A small encoder-decoder audio transcriber, trained from scratch: 26041 training examples.
Rows from block 7 of the text decoder of a small encoder-decoder audio transcriber, named by matrix and row number. Rows with one number belong to one neuron. Each number is 500 + 25 x the weight over its row's rms, rounded and kept within 0 to 999. All counts start at 0. Numbers have three digits each.
Before each neuron's rows are labels from the 100 texts, of 14848, where the neuron reaches its highest value: "fires on" is the input token at the peak. Only what is clearly more common there than usual is listed. The data: short read English sentences (LibriTTS-R). In brackets: how many of the 100, against the usual share in percent.
# fc1: MLP up (decoder.blocks.7.mlp.fc1.weight, 384x128), inputs 0-42
# fc2: MLP down (decoder.blocks.7.mlp.fc2.weight, 128x384, transposed), outputs 0-42

fires on: "a" (13 vs 1.5)
fc1.82:512536498538490489492523535480501492470493494510509495497494476510481444487524499501458505507516548522475537502511465429491536521
fc2.82:518469466497497501486499476496546520512532519469474463506524508506505504476521510512472517494550537513544507516501481475468535487

fires on: "was" (10 vs 1.1); "'" (9 vs 0.9)
fc1.163:518513533463509489480474522510533516505518524561493500522510460497477470537508505533460491525481489496487484488504524529451491532
fc2.163:451490497488466527506503502470447467495477513485487489532493509485479516486507535538497444554530468496466517494531485485548506530

fires on: "to" (14 vs 1.8)
fc1.6:552510470469522485494505560463478476475483494482496521517480506460476539516556521544461483493487484515472514513532465473531489514
fc2.6:509493513500539507509478457515525470484528516513512439531533459527467496460471422481475544528477491446505500477478509469506514493

fires on: "to" (27 vs 1.8); "you" (7 vs 1.9)
fc1.106:583510496497520469527488488505528475508543529467489506426469500454452474499495513517509472507518495503468509494524508502515497497
fc2.106:431473507539552534498466507465501494522500500535492514491526514456468530499491448498496500471454476486504508501482544495505535533

fires on: "and" (31 vs 1.2); "or" (15 vs 0.1); "too" (13 vs 0.1)
fc1.103:483543498523540462520465489526496490504494547525524507518526491558485500489515504531452488520534481467448477490513492461500478460
fc2.103:494497493491537477480486506500526536499513535554478535489488517485504506536524483490545493476493474479495513444497493523493473470

fires on: "what" (14 vs 0.6); "tell" (12 vs 0.1); "who" (7 vs 0.1)
fc1.278:497534474491492508507532483506519458501477541498538500494489473539533492529510521499478495500519516494502503514518470536495482464
fc2.278:461503512479486460543503498494513507510502506479519454475515488520505569490475538512489518503491500510441522510527488514491544507

fires on: "i" (16 vs 2.3); "he" (15 vs 1.3)
fc1.299:510503489512506483497518517500522502476512512484463473475504459558510493490518491532522456478511501498496512499500445474482526470
fc2.299:463509543489509478466473488486523533541485495498500510507489534474452500522450508485505487501517476475520539527544561501494513486

fires on: "the" (24 vs 3.3)
fc1.305:520506481537487505503493485472492480473485489538500486495510496530504483558539501490482541539534489515449532452536533503496494486
fc2.305:481538445517479470527451516493519471496481466488480501482485525469449502495511502461467505503469508482519489495465502489520494491

fires on: "you" (8 vs 1.9)
fc1.53:513523461476534500509418488563492508477519538510505455497498485438514500509501511535482485506470493485496512514483475500515509491
fc2.53:490531500495488507575475488509493524479511477501482516487517515506508508486502459489480533495494513461501483510477532429503511452

fires on: "a" (14 vs 1.5); "it" (8 vs 1.5); "head" (7 vs 0.1)
fc1.121:510484489543499417481503491449506490513534476525478507482522534511543483471526500523459466515534531521519520511512519467473513493
fc2.121:533471540438472533543532455532460493468530490492559499484514534508469542503483517488497480513508485485507546448479515498489503473

fires on: "the" (22 vs 3.3); "was" (13 vs 1.1); "it" (7 vs 1.5)
fc1.204:501496516515512512475486465470509504448542541551505482508478457513506520485501483488514515536506511515475526488525509482502522518
fc2.204:507507512514455491480572521516511527485504469474505525527494495485472512513480522518559456464504500485493490505505489515525491475

fires on: "a" (23 vs 1.5); "the" (7 vs 3.3)
fc1.171:566520492492492476487485491430458508494513504511561513513478524527481513514513506533463493513548522527517510523521496492515472528
fc2.171:508491515470490534481476503466466491531480500519491524506475499537530517517506504508521485470468462485491487461493496509508448484

fires on: "'" (23 vs 0.9); "i" (12 vs 2.3)
fc1.212:490488488549517495519431490524526454501453512536517475515497465518495457507509490490479514497484550521470529506508439476476523526
fc2.212:490496469519498481517505500536489519493539469528490481491492522467475488523513505512482485473509474476485497500507548482532456508

fires on: "to" (21 vs 1.8); "on" (10 vs 0.4); "i" (7 vs 2.3)
fc1.149:519522489542542521485518515488518472554503493524458490481531408492479510499539496501438531503458472501518490515514500500517513538
fc2.149:504499476526517543536461507515516490472507512494534460495486493521475488510458505504538472538477496466490491508508530534487541483

fires on: "not" (30 vs 0.7)
fc1.107:502507507454532499507476521464527454461513516521500455540492468540515468539551471516475497531508480505483478543536533497527488539
fc2.107:507501503510464533477508519520493492563471483451490516532466481505557500537485556513513504486508504482504516532475493508499483512

fires on: "was" (9 vs 1.1); "once" (8 vs 0.1)
fc1.372:528517472460520503481465477510522506484515530529490504510525512491532504528510486520527480523527524486482540545539478507511485514
fc2.372:551508497466470497480520453524505460485545492501520497508493522527527488502503506528543511563544461475510536519495510458554491475

fires on: "how" (12 vs 0.2); "what" (9 vs 0.6)
fc1.340:482510470529469498461512489490529448512535504538510498450517504500517451542540548526508515522484533537498527505529474523532506472
fc2.340:462512469517536453508492486438474532496478490515502524489458526566524548503488518519529485488446447492504478511481525523533506514

fires on: "must" (36 vs 0.2); "does" (8 vs 0.1)
fc1.355:518480493547520475518514475514467491511473519513478490478523464470500508528488529517507529510512527492496502500518507543474509488
fc2.355:501536454544474527499469529485535467489496532472497492497506487520510488523530492543540516509498521536494505513488482492484493493

fires on: "said" (7 vs 0.7); "not" (7 vs 0.7)
fc1.276:533521515485535475481487501460480480489478501514499482519476516472550484531508493473449483521536515479453540463529498538506517499
fc2.276:501500465504484496504486498481479525531539533544526498493506477482471503497539487541483498475475508522559483478508546525482496523

fires on: "said" (17 vs 0.7); "was" (13 vs 1.1)
fc1.128:543468438513548520519468477447527502520499493494506490504473442514528473501496508479488537563499539468506495472531492502515539475
fc2.128:461564472451473505494540485515446534528470482471508467498562504523481467489509486547546497504448458474473509477509482501496508503

fires on: "was" (20 vs 1.1); "i" (9 vs 2.3); "said" (7 vs 0.7); "but" (7 vs 0.5)
fc1.104:540501473447531496537483545528478467502522496492523487499489507482525489490501549556496543511516505492452492491498480556490493491
fc2.104:463455500504446503509482460529462501543478532505515515464507477532462507525462461466503517537514523485523456477542519458499452501

fires on: "had" (12 vs 0.4)
fc1.194:491480518524490520476491454482488491484539506515559510524457505489544524518492505542503508567496485528488475518555491467512496535
fc2.194:490521547462511499497541458475452482491508470494487524497493516559467471460530495498547468488479522464512490497506514491480487490

fires on: "what" (17 vs 0.6)
fc1.123:530553503507500488493513503527474486434487467492472506494496528526516446496498552524524507511505488536498505500519498502484459515
fc2.123:469506476467483527509522489500534512502498441520495501489465474525553543468534491510499570524504472495524500572486474520520515460

fires on: "not" (26 vs 0.7); "and" (8 vs 1.2)
fc1.322:508505491494526487467511502495496448522536517575492479488516449507480476506530481467481525503496504481470503520523522528501494502
fc2.322:477527479536449473504521546522476513498504481498526522511494520508521485438489500514493498532512515474515507475517491522507483477

fires on: "i" (16 vs 2.3); "a" (11 vs 1.5); "my" (9 vs 0.5)
fc1.328:519466509506533444489520520500498464487524478519495505487482457513479481491479521477472487500503502509508470509487452492539506491
fc2.328:504476483518502475493499482495479439489474499507482492497558521514575491498500516474512494450530541517483507483491513535506478479

fires on: "not" (8 vs 0.7); "you" (8 vs 1.9)
fc1.41:523516508530502530484503500481477458498550460508524467493476525506519489518492531497432485512501521497492491510521450480536490542
fc2.41:561470534479503495493525518471452556496515438522525537493489572506456483464490505529456466510487487465527512484487469503513494546

fires on: "he" (18 vs 1.3)
fc1.330:513509488485514503466488546482446507439502481560512493509511507497494498517488553530479484497523503494467553539495518483456497527
fc2.330:518518535464490498544506464536524535541487493485489532491504506502519489504503475513497494523462466493498515538493463502507513483

fires on: "he" (21 vs 1.3); "the" (18 vs 3.3)
fc1.78:522498473568473458536508480517496511474453478508489461474507481517469504517545502482524516527492534514506497489512508495480478475
fc2.78:490492512489527548469472461452503503489495510498485525482530489506512486469519453529472485519520519475513493498473499506506484506

fires on: "want" (7 vs 0.1)
fc1.236:477505470508515474469486524539513490487508467568534506504489469508519462498524501519483522550514489514535520504481491511497484489
fc2.236:523476460463495503521521493533507508501516467490513480548454511521472463508467495478515478467478481508512497490487492517475530542

fires on: "what" (13 vs 0.6); "has" (12 vs 0.1); "to" (11 vs 1.8); "they" (7 vs 0.4)
fc1.48:531526507515498523515494484515481493485490471514468472439513494516532447514504497484520508536516510524512473462551511557523526497
fc2.48:480504526484508456476462520504484483499495505532517530498496490526487545480490535482537521511483533529478517496494490503514471498

fires on: "you" (10 vs 1.9); "i" (10 vs 2.3); "have" (9 vs 0.5); "had" (8 vs 0.4)
fc1.42:515513478489528513525480553487501479506505495527493484520480506499521453506504488499476527509501518519512465483553427487484491468
fc2.42:461483542479498491476508506479523479493477435473433517521524480463472497482523520492498530520460467455506478518455514527498516563

fires on: "to" (14 vs 1.8); "good" (9 vs 0.2); "do" (8 vs 0.5); "that" (7 vs 0.8)
fc1.95:514513510536484465489510535490522485501467507501525460519512501514490482527479491515506449491494495510485498490557492489506478505
fc2.95:489481501471456492449462509524515536517487477508502502473498523545510507505481502492498496510445479519505460458505489533507501463

fires on: "a" (21 vs 1.5); "was" (21 vs 1.1); "the" (15 vs 3.3)
fc1.207:487498505474505477493511465468483509505484469500514468473500488542526492512540528506502496514518524506484490480481459478502511516
fc2.207:443484523501521463528444449490469511542508481529504508497523528500492477526505504498477442514530460525507499512494473504503509494

fires on: "are" (8 vs 0.4); "was" (8 vs 1.1)
fc1.150:491513499495488504512508478517501452485475468485499499511488495495507483538542535468493509473483497499517531477501524468458473483
fc2.150:506502491493525490481499486487501516483494504510461543539530531487484499493535515494521492520496472447490520515506486516494519453

fires on: "as" (9 vs 0.3)
fc1.81:519489488471485486455480528470487465455483526548511491509489491517508504518511514495506524522513487494495450476522499502483508517
fc2.81:509503482496494522488550483491473505509525491446430544502521486499507539490530509548494493499465503516529483472487534524521492512

fires on: "'" (30 vs 0.9); "he" (9 vs 1.3); "you" (9 vs 1.9)
fc1.382:527542501497520494486480526500470501495497484525501501475483492505497484566534467538500483512526485549479478453527466540486478447
fc2.382:494532484503484472515559475492504470507523530456459483518499480496507508473515520506524490546522499487467492492486518441551519536

fires on: "any" (9 vs 0.1); "the" (9 vs 3.3)
fc1.24:531488495468533522480480471527456508503539523478515500529506496482485532523481516534493520494530482477475537493480509488474502509
fc2.24:458516538489493470494447518480494472548493522507491472508464463518474511496515532502514466544500476522521459550476513475563529500

fires on: "the" (15 vs 3.3); "and" (9 vs 1.2); "but" (7 vs 0.5)
fc1.31:509517509493494467477490521511511515476495496513482512468473471502507500498524489491485535483439534506531482481511483548489497478
fc2.31:537521505481471498476530510527512537485482475499543468494477506515497528534493491485492535531465528529510495465497462520499523504

fires on: "have" (10 vs 0.5); "i" (10 vs 2.3); "he" (9 vs 1.3); "not" (7 vs 0.7)
fc1.29:507534517476488483456493493554487482477488523502489490478495520532535487494531490535472501494506490527511539544531508490486503572
fc2.29:442487507478513463525531490492503486526506497471542517523505484520539506484535526521518503503469490470479495496508504523488448489

fires on: "mr" (33 vs 0.2); "a" (29 vs 1.5); "the" (9 vs 3.3); "this" (7 vs 0.4)
fc1.37:489509479510505454490501475449448493478487496486510502515488516528530504508458490485456478549514514520464520501483512496507473506
fc2.37:538494516502476478532478500480469471515488522486501496449510488502477536508493518506560508513481463507487514506518496442557506471

fires on: "said" (7 vs 0.7)
fc1.57:522529503504519491439510491525503525442500529514486518504493457472477502521517535487491475523487500513499514474508508471525524493
fc2.57:518436502483479493507497495514480509533472490506499440475468543464541517484468437510520503573468514482486475482534477506476483511

fires on: "said" (14 vs 0.7); "come" (10 vs 0.2); "answered" (7 vs 0.1)
fc1.337:524488478504547454483486535508485515450535492492499508515495505487542519521500530548515532515482483488510498510535460522529540481
fc2.337:501460522482486501470522477504507532505483481501473532492484522471508491524493482483510468531480513443488481480496515492548487421

fires on: "'" (32 vs 0.9); "very" (7 vs 0.2)
fc1.51:495548523461520512507463492459470442504512507485470497542475475554507484520501555536499527507490525523444492496498490472498489505
fc2.51:494458509505524512477501495502534524452528489494534490482508531456513503479503509483505561493488494533505488468481475477515502486

fires on: "that" (32 vs 0.8); "this" (9 vs 0.4); "he" (7 vs 1.3)
fc1.111:517534480496540537518527546453486432495502464546518463507477476519544485511500484483524516495505523466502531494514479531532499510
fc2.111:470483529480527500450483526515529497524456544429518498503472520505520524471514506452501490454501518565452505462517471557485489534

fires on: "and" (11 vs 1.2); "to" (7 vs 1.8)
fc1.231:516504464501501484456519504483503483487511511452535515449520487540488516521508536502459540516497503550453529494522485520496512523
fc2.231:488500470491547504504523530528491516424486554493474468518480488548503521507490440513528512490492473519491531503495455516480505494

fires on: "a" (13 vs 1.5); "to" (11 vs 1.8); "the" (7 vs 3.3)
fc1.208:495457484523454482509496513453479501470488493514519490498523487525495484490481482481497541535526507519498500495521488499468509493
fc2.208:509493535512497528477468509492467492531456443502505514503479503529492519507487486528491494501459501493540484476469460510522508491

fires on: "a" (40 vs 1.5); "so" (16 vs 0.3)
fc1.233:520489510494529468505461496508511446478501505474554519509494467488538455480500514496460532505500553517497487516497505441499490505
fc2.233:485485490483516503450569476476491511484507516484476481505497539516520428482499478511537482479493525467517485462493519520470544526

fires on: "a" (24 vs 1.5); "you" (8 vs 1.9)
fc1.159:500495515479509469465476517468532478461499478500496489472434473514508467520526482530465495513497532547503498523513501428508518523
fc2.159:537495483491506515494545516483465497463478501492513527489534542454459466494453509480523452530494521512536490498489511510468487487

fires on: "and" (23 vs 1.2); "but" (20 vs 0.5); "did" (14 vs 0.3)
fc1.273:504498535500470490527482494528489473514474493491504463475519462516502468481563505539473502506492535493525513505509529513496499456
fc2.273:542484462483524499501470500440552527487470479489513500535512512483496507497495483484473472502490506496471525513523480518488485518

fires on: "the" (73 vs 3.3); "they" (16 vs 0.4)
fc1.365:519486465516501453502483499503526502478539478494507475457464460556524477553480503505510512532525502514520498496538488470490525524
fc2.365:524488501518537522459503494464490489514498478556530531477507502514504503471507484507480515546479479544480435467506497514506506517

fires on: "as" (13 vs 0.3)
fc1.39:470530495459495497477520491504459474507514512512493498469498484485553530512497517510481500516470499482532479446520486494469516481
fc2.39:504502501489515518531537479522526500499438489509512482515488513475493581512514460503522522462523469516464522523501523468536463490

fires on: "to" (25 vs 1.8); "a" (23 vs 1.5); "you" (13 vs 1.9); "and" (10 vs 1.2)
fc1.272:523567498549466479498472503498488477492436484471473508510477526507497438481500510523454517516503495464503474506501479485476531515
fc2.272:504477467479533523470482484507508482493500527524551510490541492517531523511503475496514486479506512503467491526492528496479547513

fires on: "'" (21 vs 0.9); "her" (8 vs 0.5); "and" (7 vs 1.2)
fc1.300:513497545524477504465469517491442465474497501474525476473502511522471513474507516490514497505515549495505443497513510512519526523
fc2.300:478528481480484525492503452514507486552484533532493504491485502480534489468507463537508506554535484501535559477518515521507501527

fires on: "to" (9 vs 1.8)
fc1.2:527552477514493503469485496491523469496470502484517477449535494480492490520504493537499564487545489493547519508518485473473470478
fc2.2:494514502474515503454505476525463534458490522482456484495528479549506486520528529496496509504516507517516513505442517478517467451

fires on: "he" (13 vs 1.3); "she" (9 vs 0.7); "the" (7 vs 3.3)
fc1.105:514523485473542463489465471545478518507494490495473527509468488494513514504539508523451485464511499498497505482508523474527529485
fc2.105:515527498521521484511535486515517489501495466497516506467516487467502526449488510501498515486461466479515444480488512541506504472

fires on: "are" (10 vs 0.4); "but" (8 vs 0.5); "on" (7 vs 0.4)
fc1.319:492533508488504481481462534516435461505548522506488476511492448487492454555475519544516508460468470539521522516550509535483515501
fc2.319:470507472501478474493493487521451468473538464496502533549497480540530442489512441498513493510508462507500493511480483494455497484

fires on: "was" (8 vs 1.1); "that's" (7 vs 0.1)
fc1.383:503505500494526481502477496476475494520468456491516539521508493513566533505497472500481513505506571514534482561495445478540515536
fc2.383:461470528501474522473518499500482487567526496477494527519511497500473449490494460492551521523512450500489522512474518496481522505

fires on: "not" (17 vs 0.7)
fc1.139:502502510518487492476463516450504478508476502483531498489501474466500511496511500473549478511504466488476529534505499481456517504
fc2.139:459516485494519487513490470482525475485449499510498523507490497481478539472501492499488504472540492507522443510449539481472531529

fires on: "it" (28 vs 1.5); "he" (12 vs 1.3); "time" (8 vs 0.1)
fc1.359:488477493514541502532520478516478478519551528502504488480529495525510470507543502502481484487500544479494482493513503457513512497
fc2.359:482526448528525516456469502459479501448482545502503511548533478494546503528462504538514492495521482525510495475489494510478510491

fires on: "have" (25 vs 0.5); "we" (7 vs 0.4)
fc1.9:480507499471489453510502504496488463473515482495533532498462534526513495487532499526510522490491486478499466507537538497487481513
fc2.9:526512460504503528553470496553491505479516513502515521484440466503515516493484490491478461492449493511524545521549543462482533533

fires on: "not" (21 vs 0.7); "would" (9 vs 0.2); "must" (8 vs 0.2)
fc1.257:495491516502455474492515471479538493459475504516504495478489503522523497528490531515527487496500565493476542489497499503430510526
fc2.257:509479499470491482528525516526500471459479493430489486480497504486467569513455489513461502489506489535492497537553495512541504542

fires on: "must" (11 vs 0.2); "way" (10 vs 0.1); "a" (10 vs 1.5); "was" (8 vs 1.1)
fc1.137:499494502503476484512480523476494498507494509512475494480531487500526507493549534520491517559492511535485526472542495467476537496
fc2.137:501490536494492513493510519488476538497504481529498448474487463523499485518468495486515482532486507481492495495537481467525513476

fires on: "had" (13 vs 0.4); "are" (8 vs 0.4)
fc1.199:544496472515546515487460477484513505476519479482535503486503485482543487480486492527542492499507495483492480494501483493515488498
fc2.199:471506500507564523471555514510546507482502519508479491499496526503532523473530550490489501522526493501498506476476524515481517483

fires on: "the" (20 vs 3.3); "his" (8 vs 0.5)
fc1.113:545486494503526498509501534503517485509497491494499480478484494481503479512529527510504530499505549480440479505454527500538492536
fc2.113:527475524505492500542553515494456507478495509500507531502514474506502498484519482449528470456492517481541502507511515504488493463

fires on: "they" (10 vs 0.4); "it" (9 vs 1.5); "to" (8 vs 1.8)
fc1.277:540502495509495475485515483510484502511502496433513444506475491467512501486519509531516504505524485500528529502556480474506492542
fc2.277:516488434516491509553525480530527530501506498488510531460506520513509459451469477510508436500498539540517519485494495495504501497

fires on: "you" (9 vs 1.9); "so" (8 vs 0.3)
fc1.266:526510508500575526471498464478491509516527526490473468473430469481483507506472468514459489478530519477530526482526494500499524507
fc2.266:502462524466495550494511517514490533499491515483493484484522507481462557441517483503494524527499522530501514527440494525544485494

fires on: "he" (13 vs 1.3); "his" (9 vs 0.5); "a" (7 vs 1.5); "is" (7 vs 1)
fc1.226:526519486550496482431508542493485495514502476486492477459464511517479481492489499529473508514490455516513506457525526500540492534
fc2.226:515518535490520506483477510523520533480490490509499515533486516473505488542512520501469536480495493479548494506475482458541476503

fires on: "must" (12 vs 0.2); "did" (8 vs 0.3)
fc1.205:503482477503507509469487513497521481503484457500579454475531475510484475484505552506524515559503513494470498479533483511479488489
fc2.205:515489515471527506558511504516518516508492493470428457520544485478531501523505485484473561486535448477522490487499533513501463514

fires on: "in" (12 vs 0.8); "see" (9 vs 0.2); "say" (8 vs 0.2); "and" (7 vs 1.2)
fc1.22:519495493509519495454482479505556520529516483521542515525505473490512517494507504502441503499516543491496509518494502508494488487
fc2.22:546491479516490506492495516538529480500511512539509512540496501453517466483491548505479443501499496533474494529460538456485531467

fires on: "how" (8 vs 0.2)
fc1.247:552509485489501486499493500485469478472536480535497520521483536469528505523495506544465500510491523451505542481535516539524493484
fc2.247:477484538483490483513524501502497493484519468511526520472506412485485512563529483486557502555479494439475523491501545480511462503

fires on: "are" (12 vs 0.4); "the" (9 vs 3.3)
fc1.19:510525498503499490452496539504502509470501478509500462520494485519514462523527547477501506470493528476465491495462507497521498484
fc2.19:502484511476522506531539450527485529511472520479507521472495510511510483509513455480485481519518488519541477510504542491478532522

fires on: "what" (8 vs 0.6); "don't" (7 vs 0.3)
fc1.197:559523483513513495513488472490489472501492514499512486475520522487531491485495512524537530498508532460459520463486478531477495454
fc2.197:496497482497456488494510510501468511490492512497498511538537521541452469463537492488493465540513508515465532472482480526506470518

fires on: "said" (13 vs 0.7)
fc1.68:508491508486520531487460451529503474506510482523509471547482456474532500554465500511482555501499500494531496517520501505499502513
fc2.68:515546497537464509509499505507469479497497507494510501494487508505524561499507488498487513519471475470488511484515446527499507528

fires on: "as" (22 vs 0.3)
fc1.73:553521548501502488466506489513501484525453487530526480457470477524544517506499502468495483561530473459491556492503491482477514516
fc2.73:426500542491453550496516502473521507507510513489499517522557465504504487519548531472520462492471526462512496531490483510490489485

fires on: "the" (10 vs 3.3); "it" (8 vs 1.5)
fc1.90:509535537520485489461504512482506471479477492518498521467504487513505481494524509496472542503509489579493505538489496545514482484
fc2.90:447475520522470506530513479526518500468484482482475493522468525515487545444499494494532489469439503520524519494522483544492511494

fires on: "that" (8 vs 0.8)
fc1.237:510533480531509437505504483518501509470500514485520519518522513482475476524445530511521536503475517525533549461510452514460528511
fc2.237:503489513501500520448498485543512538513513503514542461488528496512523510507464539429523480483504571492483515523486497463514520500

fires on: "they" (23 vs 0.4); "he" (14 vs 1.3); "you" (9 vs 1.9)
fc1.295:564532468523521491457533563462483511471476529526476487498509485454485474518513496533519528475492482509492545534514528491472459511
fc2.295:496501497459476498551503517501491497477518472477483451468550518541505506524559537503523498495492478506534503507523443469479455492

fires on: "as" (7 vs 0.3)
fc1.310:490527500486488479464517483487515443507447492503521494476510501464547493499495510520496491493528485485495508491553489500471484485
fc2.310:487509435479475520503497469513489514502513510553517489516535526481530482511508545511482504478515480487524505480475516497467465494

fires on: "it" (11 vs 1.5)
fc1.214:519532520540488512492510533496499526516489531511488441473490472533517492490465512497529514519528487520502504530520508514513507502
fc2.214:511473522498506511474420431560468512531500465518538513473531492521456483478505510469532473556509467490477486489453482521513491487

fires on: "in" (12 vs 0.8)
fc1.25:523481491486489521511479531525499538486567469517544526551507464485492515462467505509499487511473504556519477518528492477480523492
fc2.25:519523510456505488493516501531494485542523481530466515534475469498493486515545489475490468494533484440523491534439549495511492538

fires on: "was" (9 vs 1.1)
fc1.262:502554562477545515483494505464540524554476493500488498492517477466532512510483538526502539540515520500501500548462514481539499489
fc2.262:496505506532514500527478550489492461496479511465497517522455539475525479532508507493494516470452475527491523496482544468517535479

fires on: "this" (8 vs 0.4)
fc1.254:509493515532532501481511498482479497521500469515546482464458511517520474552506516487481496577501478527525530471521486526509504498
fc2.254:490484493486563540481495479457506512474496473545489592507543536503504495470449515532482466465502538503498497469505500473496501436

fires on: "you" (25 vs 1.9); "tell" (10 vs 0.1)
fc1.252:501522505467517528533482560499492514526497514492484469471495478487473495513492525498494503500469507531480555484540472471511494466
fc2.252:510487544503509518519472490542504547475515520517531465510560506493498485433484455499465479509511466483538505484491517493493456477

fires on: "in" (24 vs 0.8); "to" (14 vs 1.8); "him" (8 vs 0.5)
fc1.131:514518513492506457489489541503523488485500523494476497497493496528498508465479484556514514502486484561511543515546521492497526536
fc2.131:504547452479480562465500485512489512474531495510477499458444502507510546486478529478457508486511526486520507484475501488493513496

fires on: "and" (36 vs 1.2); "to" (17 vs 1.8)
fc1.124:518552501508490482491510470497496487479492513493522468510470499509505507479499503490502479498528500482498507544534456445527456487
fc2.124:466499507532513484487513530517487514519470520468478529511486469451464530488525504475513536495504552522456468533476457529500490513

fires on: "one" (10 vs 0.3)
fc1.274:523492517520510469477463499491501496494517499515522535506496490467476474576478510564464551521515503543502521492495485536443473517
fc2.274:522512491504520495515493521498542480475484518466487458532492515539489496482491488535499506487474527444506500452510527495480477474

fires on: "it" (38 vs 1.5); "him" (11 vs 0.5)
fc1.147:481484514521520478465491530474474516513502520457497506477500510515540495468483519565481504493468523496473541463510474488488470477
fc2.147:519484509516455515496467514492482493491496492537484497519448476510519500512487520506499505517462512513520469504499488585496503481

fires on: "it" (18 vs 1.5); "in" (13 vs 0.8); "be" (8 vs 0.5); "him" (7 vs 0.5)
fc1.50:482496468555516466488495484450481471481464514527527494482488514499533491532475533537520479514530572539480513499519471500499538486
fc2.50:493484475523522466518517497510507520504498468510483476527512501501558539489470500538453515506504505477482511502497500536464461495

fires on: "'" (47 vs 0.9); "what" (14 vs 0.6)
fc1.275:494500514475505507517475512469513428521494518484488478498502481531537510530502499503487479504507533520484462499498503463505524535
fc2.275:511500482459529516479572508472523550526465494458472519465466506456457518448488502499495465497491472501534535494524517478506485482

fires on: "it" (28 vs 1.5); "at" (17 vs 0.4)
fc1.158:504472518478549491538481492504490501460515521501518469487485452466534461536509472499515546492530487555493520488497498501517544524
fc2.158:522513469509517448516507464499474466509517514504491454511539525512498486518481524522480497515457509480522526543530525513513513526

fires on: "not" (11 vs 0.7); "and" (9 vs 1.2); "what" (7 vs 0.6); "was" (7 vs 1.1)
fc1.211:496508523490508513460495455486513436495490521451516449475513481505506478523503480527494513479502551552499541503516488494492531524
fc2.211:503486438550483447445503514479539503522492487489511528548492461499493481530518489516501520500524491496476519511534505518507480457

fires on: "and" (27 vs 1.2); "i" (10 vs 2.3)
fc1.26:551461487523537489489491512451468514500500525474457497517479535510487477523481515519526525484513494501470502509497488515475500538
fc2.26:512505436513468527458494476501497485467508496569491516482481552516539536513494501516490488492491509485485503506519515514497562538

fires on: "in" (10 vs 0.8)
fc1.119:526490480505538495488486463468501530476501505515518526488470504533506482468518540506527480524501540555513515489518463481536498491
fc2.119:489497499526557483492504493526497476442518488461484524508513494491492513510533462489502542527473477460486502469510494526477507469

fires on: "he" (14 vs 1.3); "think" (13 vs 0.2); "am" (9 vs 0.2)
fc1.206:518519493494483475509493482525483505467559461512510455475456498507459459491530513502488497508521547555455579462527507512520521495
fc2.206:490502486504451524499510446491534519487496528484526488519471493424495475506474490527463489502523483482475511514516498464480468526

fires on: "then" (7 vs 0.3)
fc1.249:491510514515492489461504470466468492520508541449532499482516497544502529513466535500504497492474530463498468498500521486524496493
fc2.249:529493470484506456526439527508494530471498488502500487486515501502498486524494476489483480550515454522496474492527526533512539504

fires on: "what" (12 vs 0.6); "the" (11 vs 3.3); "i" (10 vs 2.3)
fc1.59:507509480487504488495454518496528510483509524507479505483506476519493440542490503506490509523496523528476489460507525512479489533
fc2.59:492508521485480463476483494504510526516523494472526537460485489503470498498563503503488496493481500478523471488443496522500534457

fires on: "are" (9 vs 0.4)
fc1.335:522538500518506509519472505497480475507492482519496502491518487538488477531540483512492535497517511499526478455484484509500514496
fc2.335:468512495497514525511510490527538547479526431486459530477515500468491549510508481461495523473526520485446500526501542483483485489

fires on: "in" (9 vs 0.8)
fc1.381:554508519540529470512465496445514508486480502500492445485508492514479528518475508455461506483486511526517498514468507499534516522
fc2.381:509505503494527485493533532517553502508504476500484541535551486468523501479490477547467504502547487516473496494528523512495502526

fires on: "and" (15 vs 1.2); "for" (8 vs 0.5); "in" (7 vs 0.8)
fc1.268:515492505493500511463512536512523470524511525513472502484522458491486425491511477490483529496544544519473494496501484505501478484
fc2.268:500485521511470500454515515494502486533537495515479531514497507527485514552506527539488487508485474496482487488451544482506520502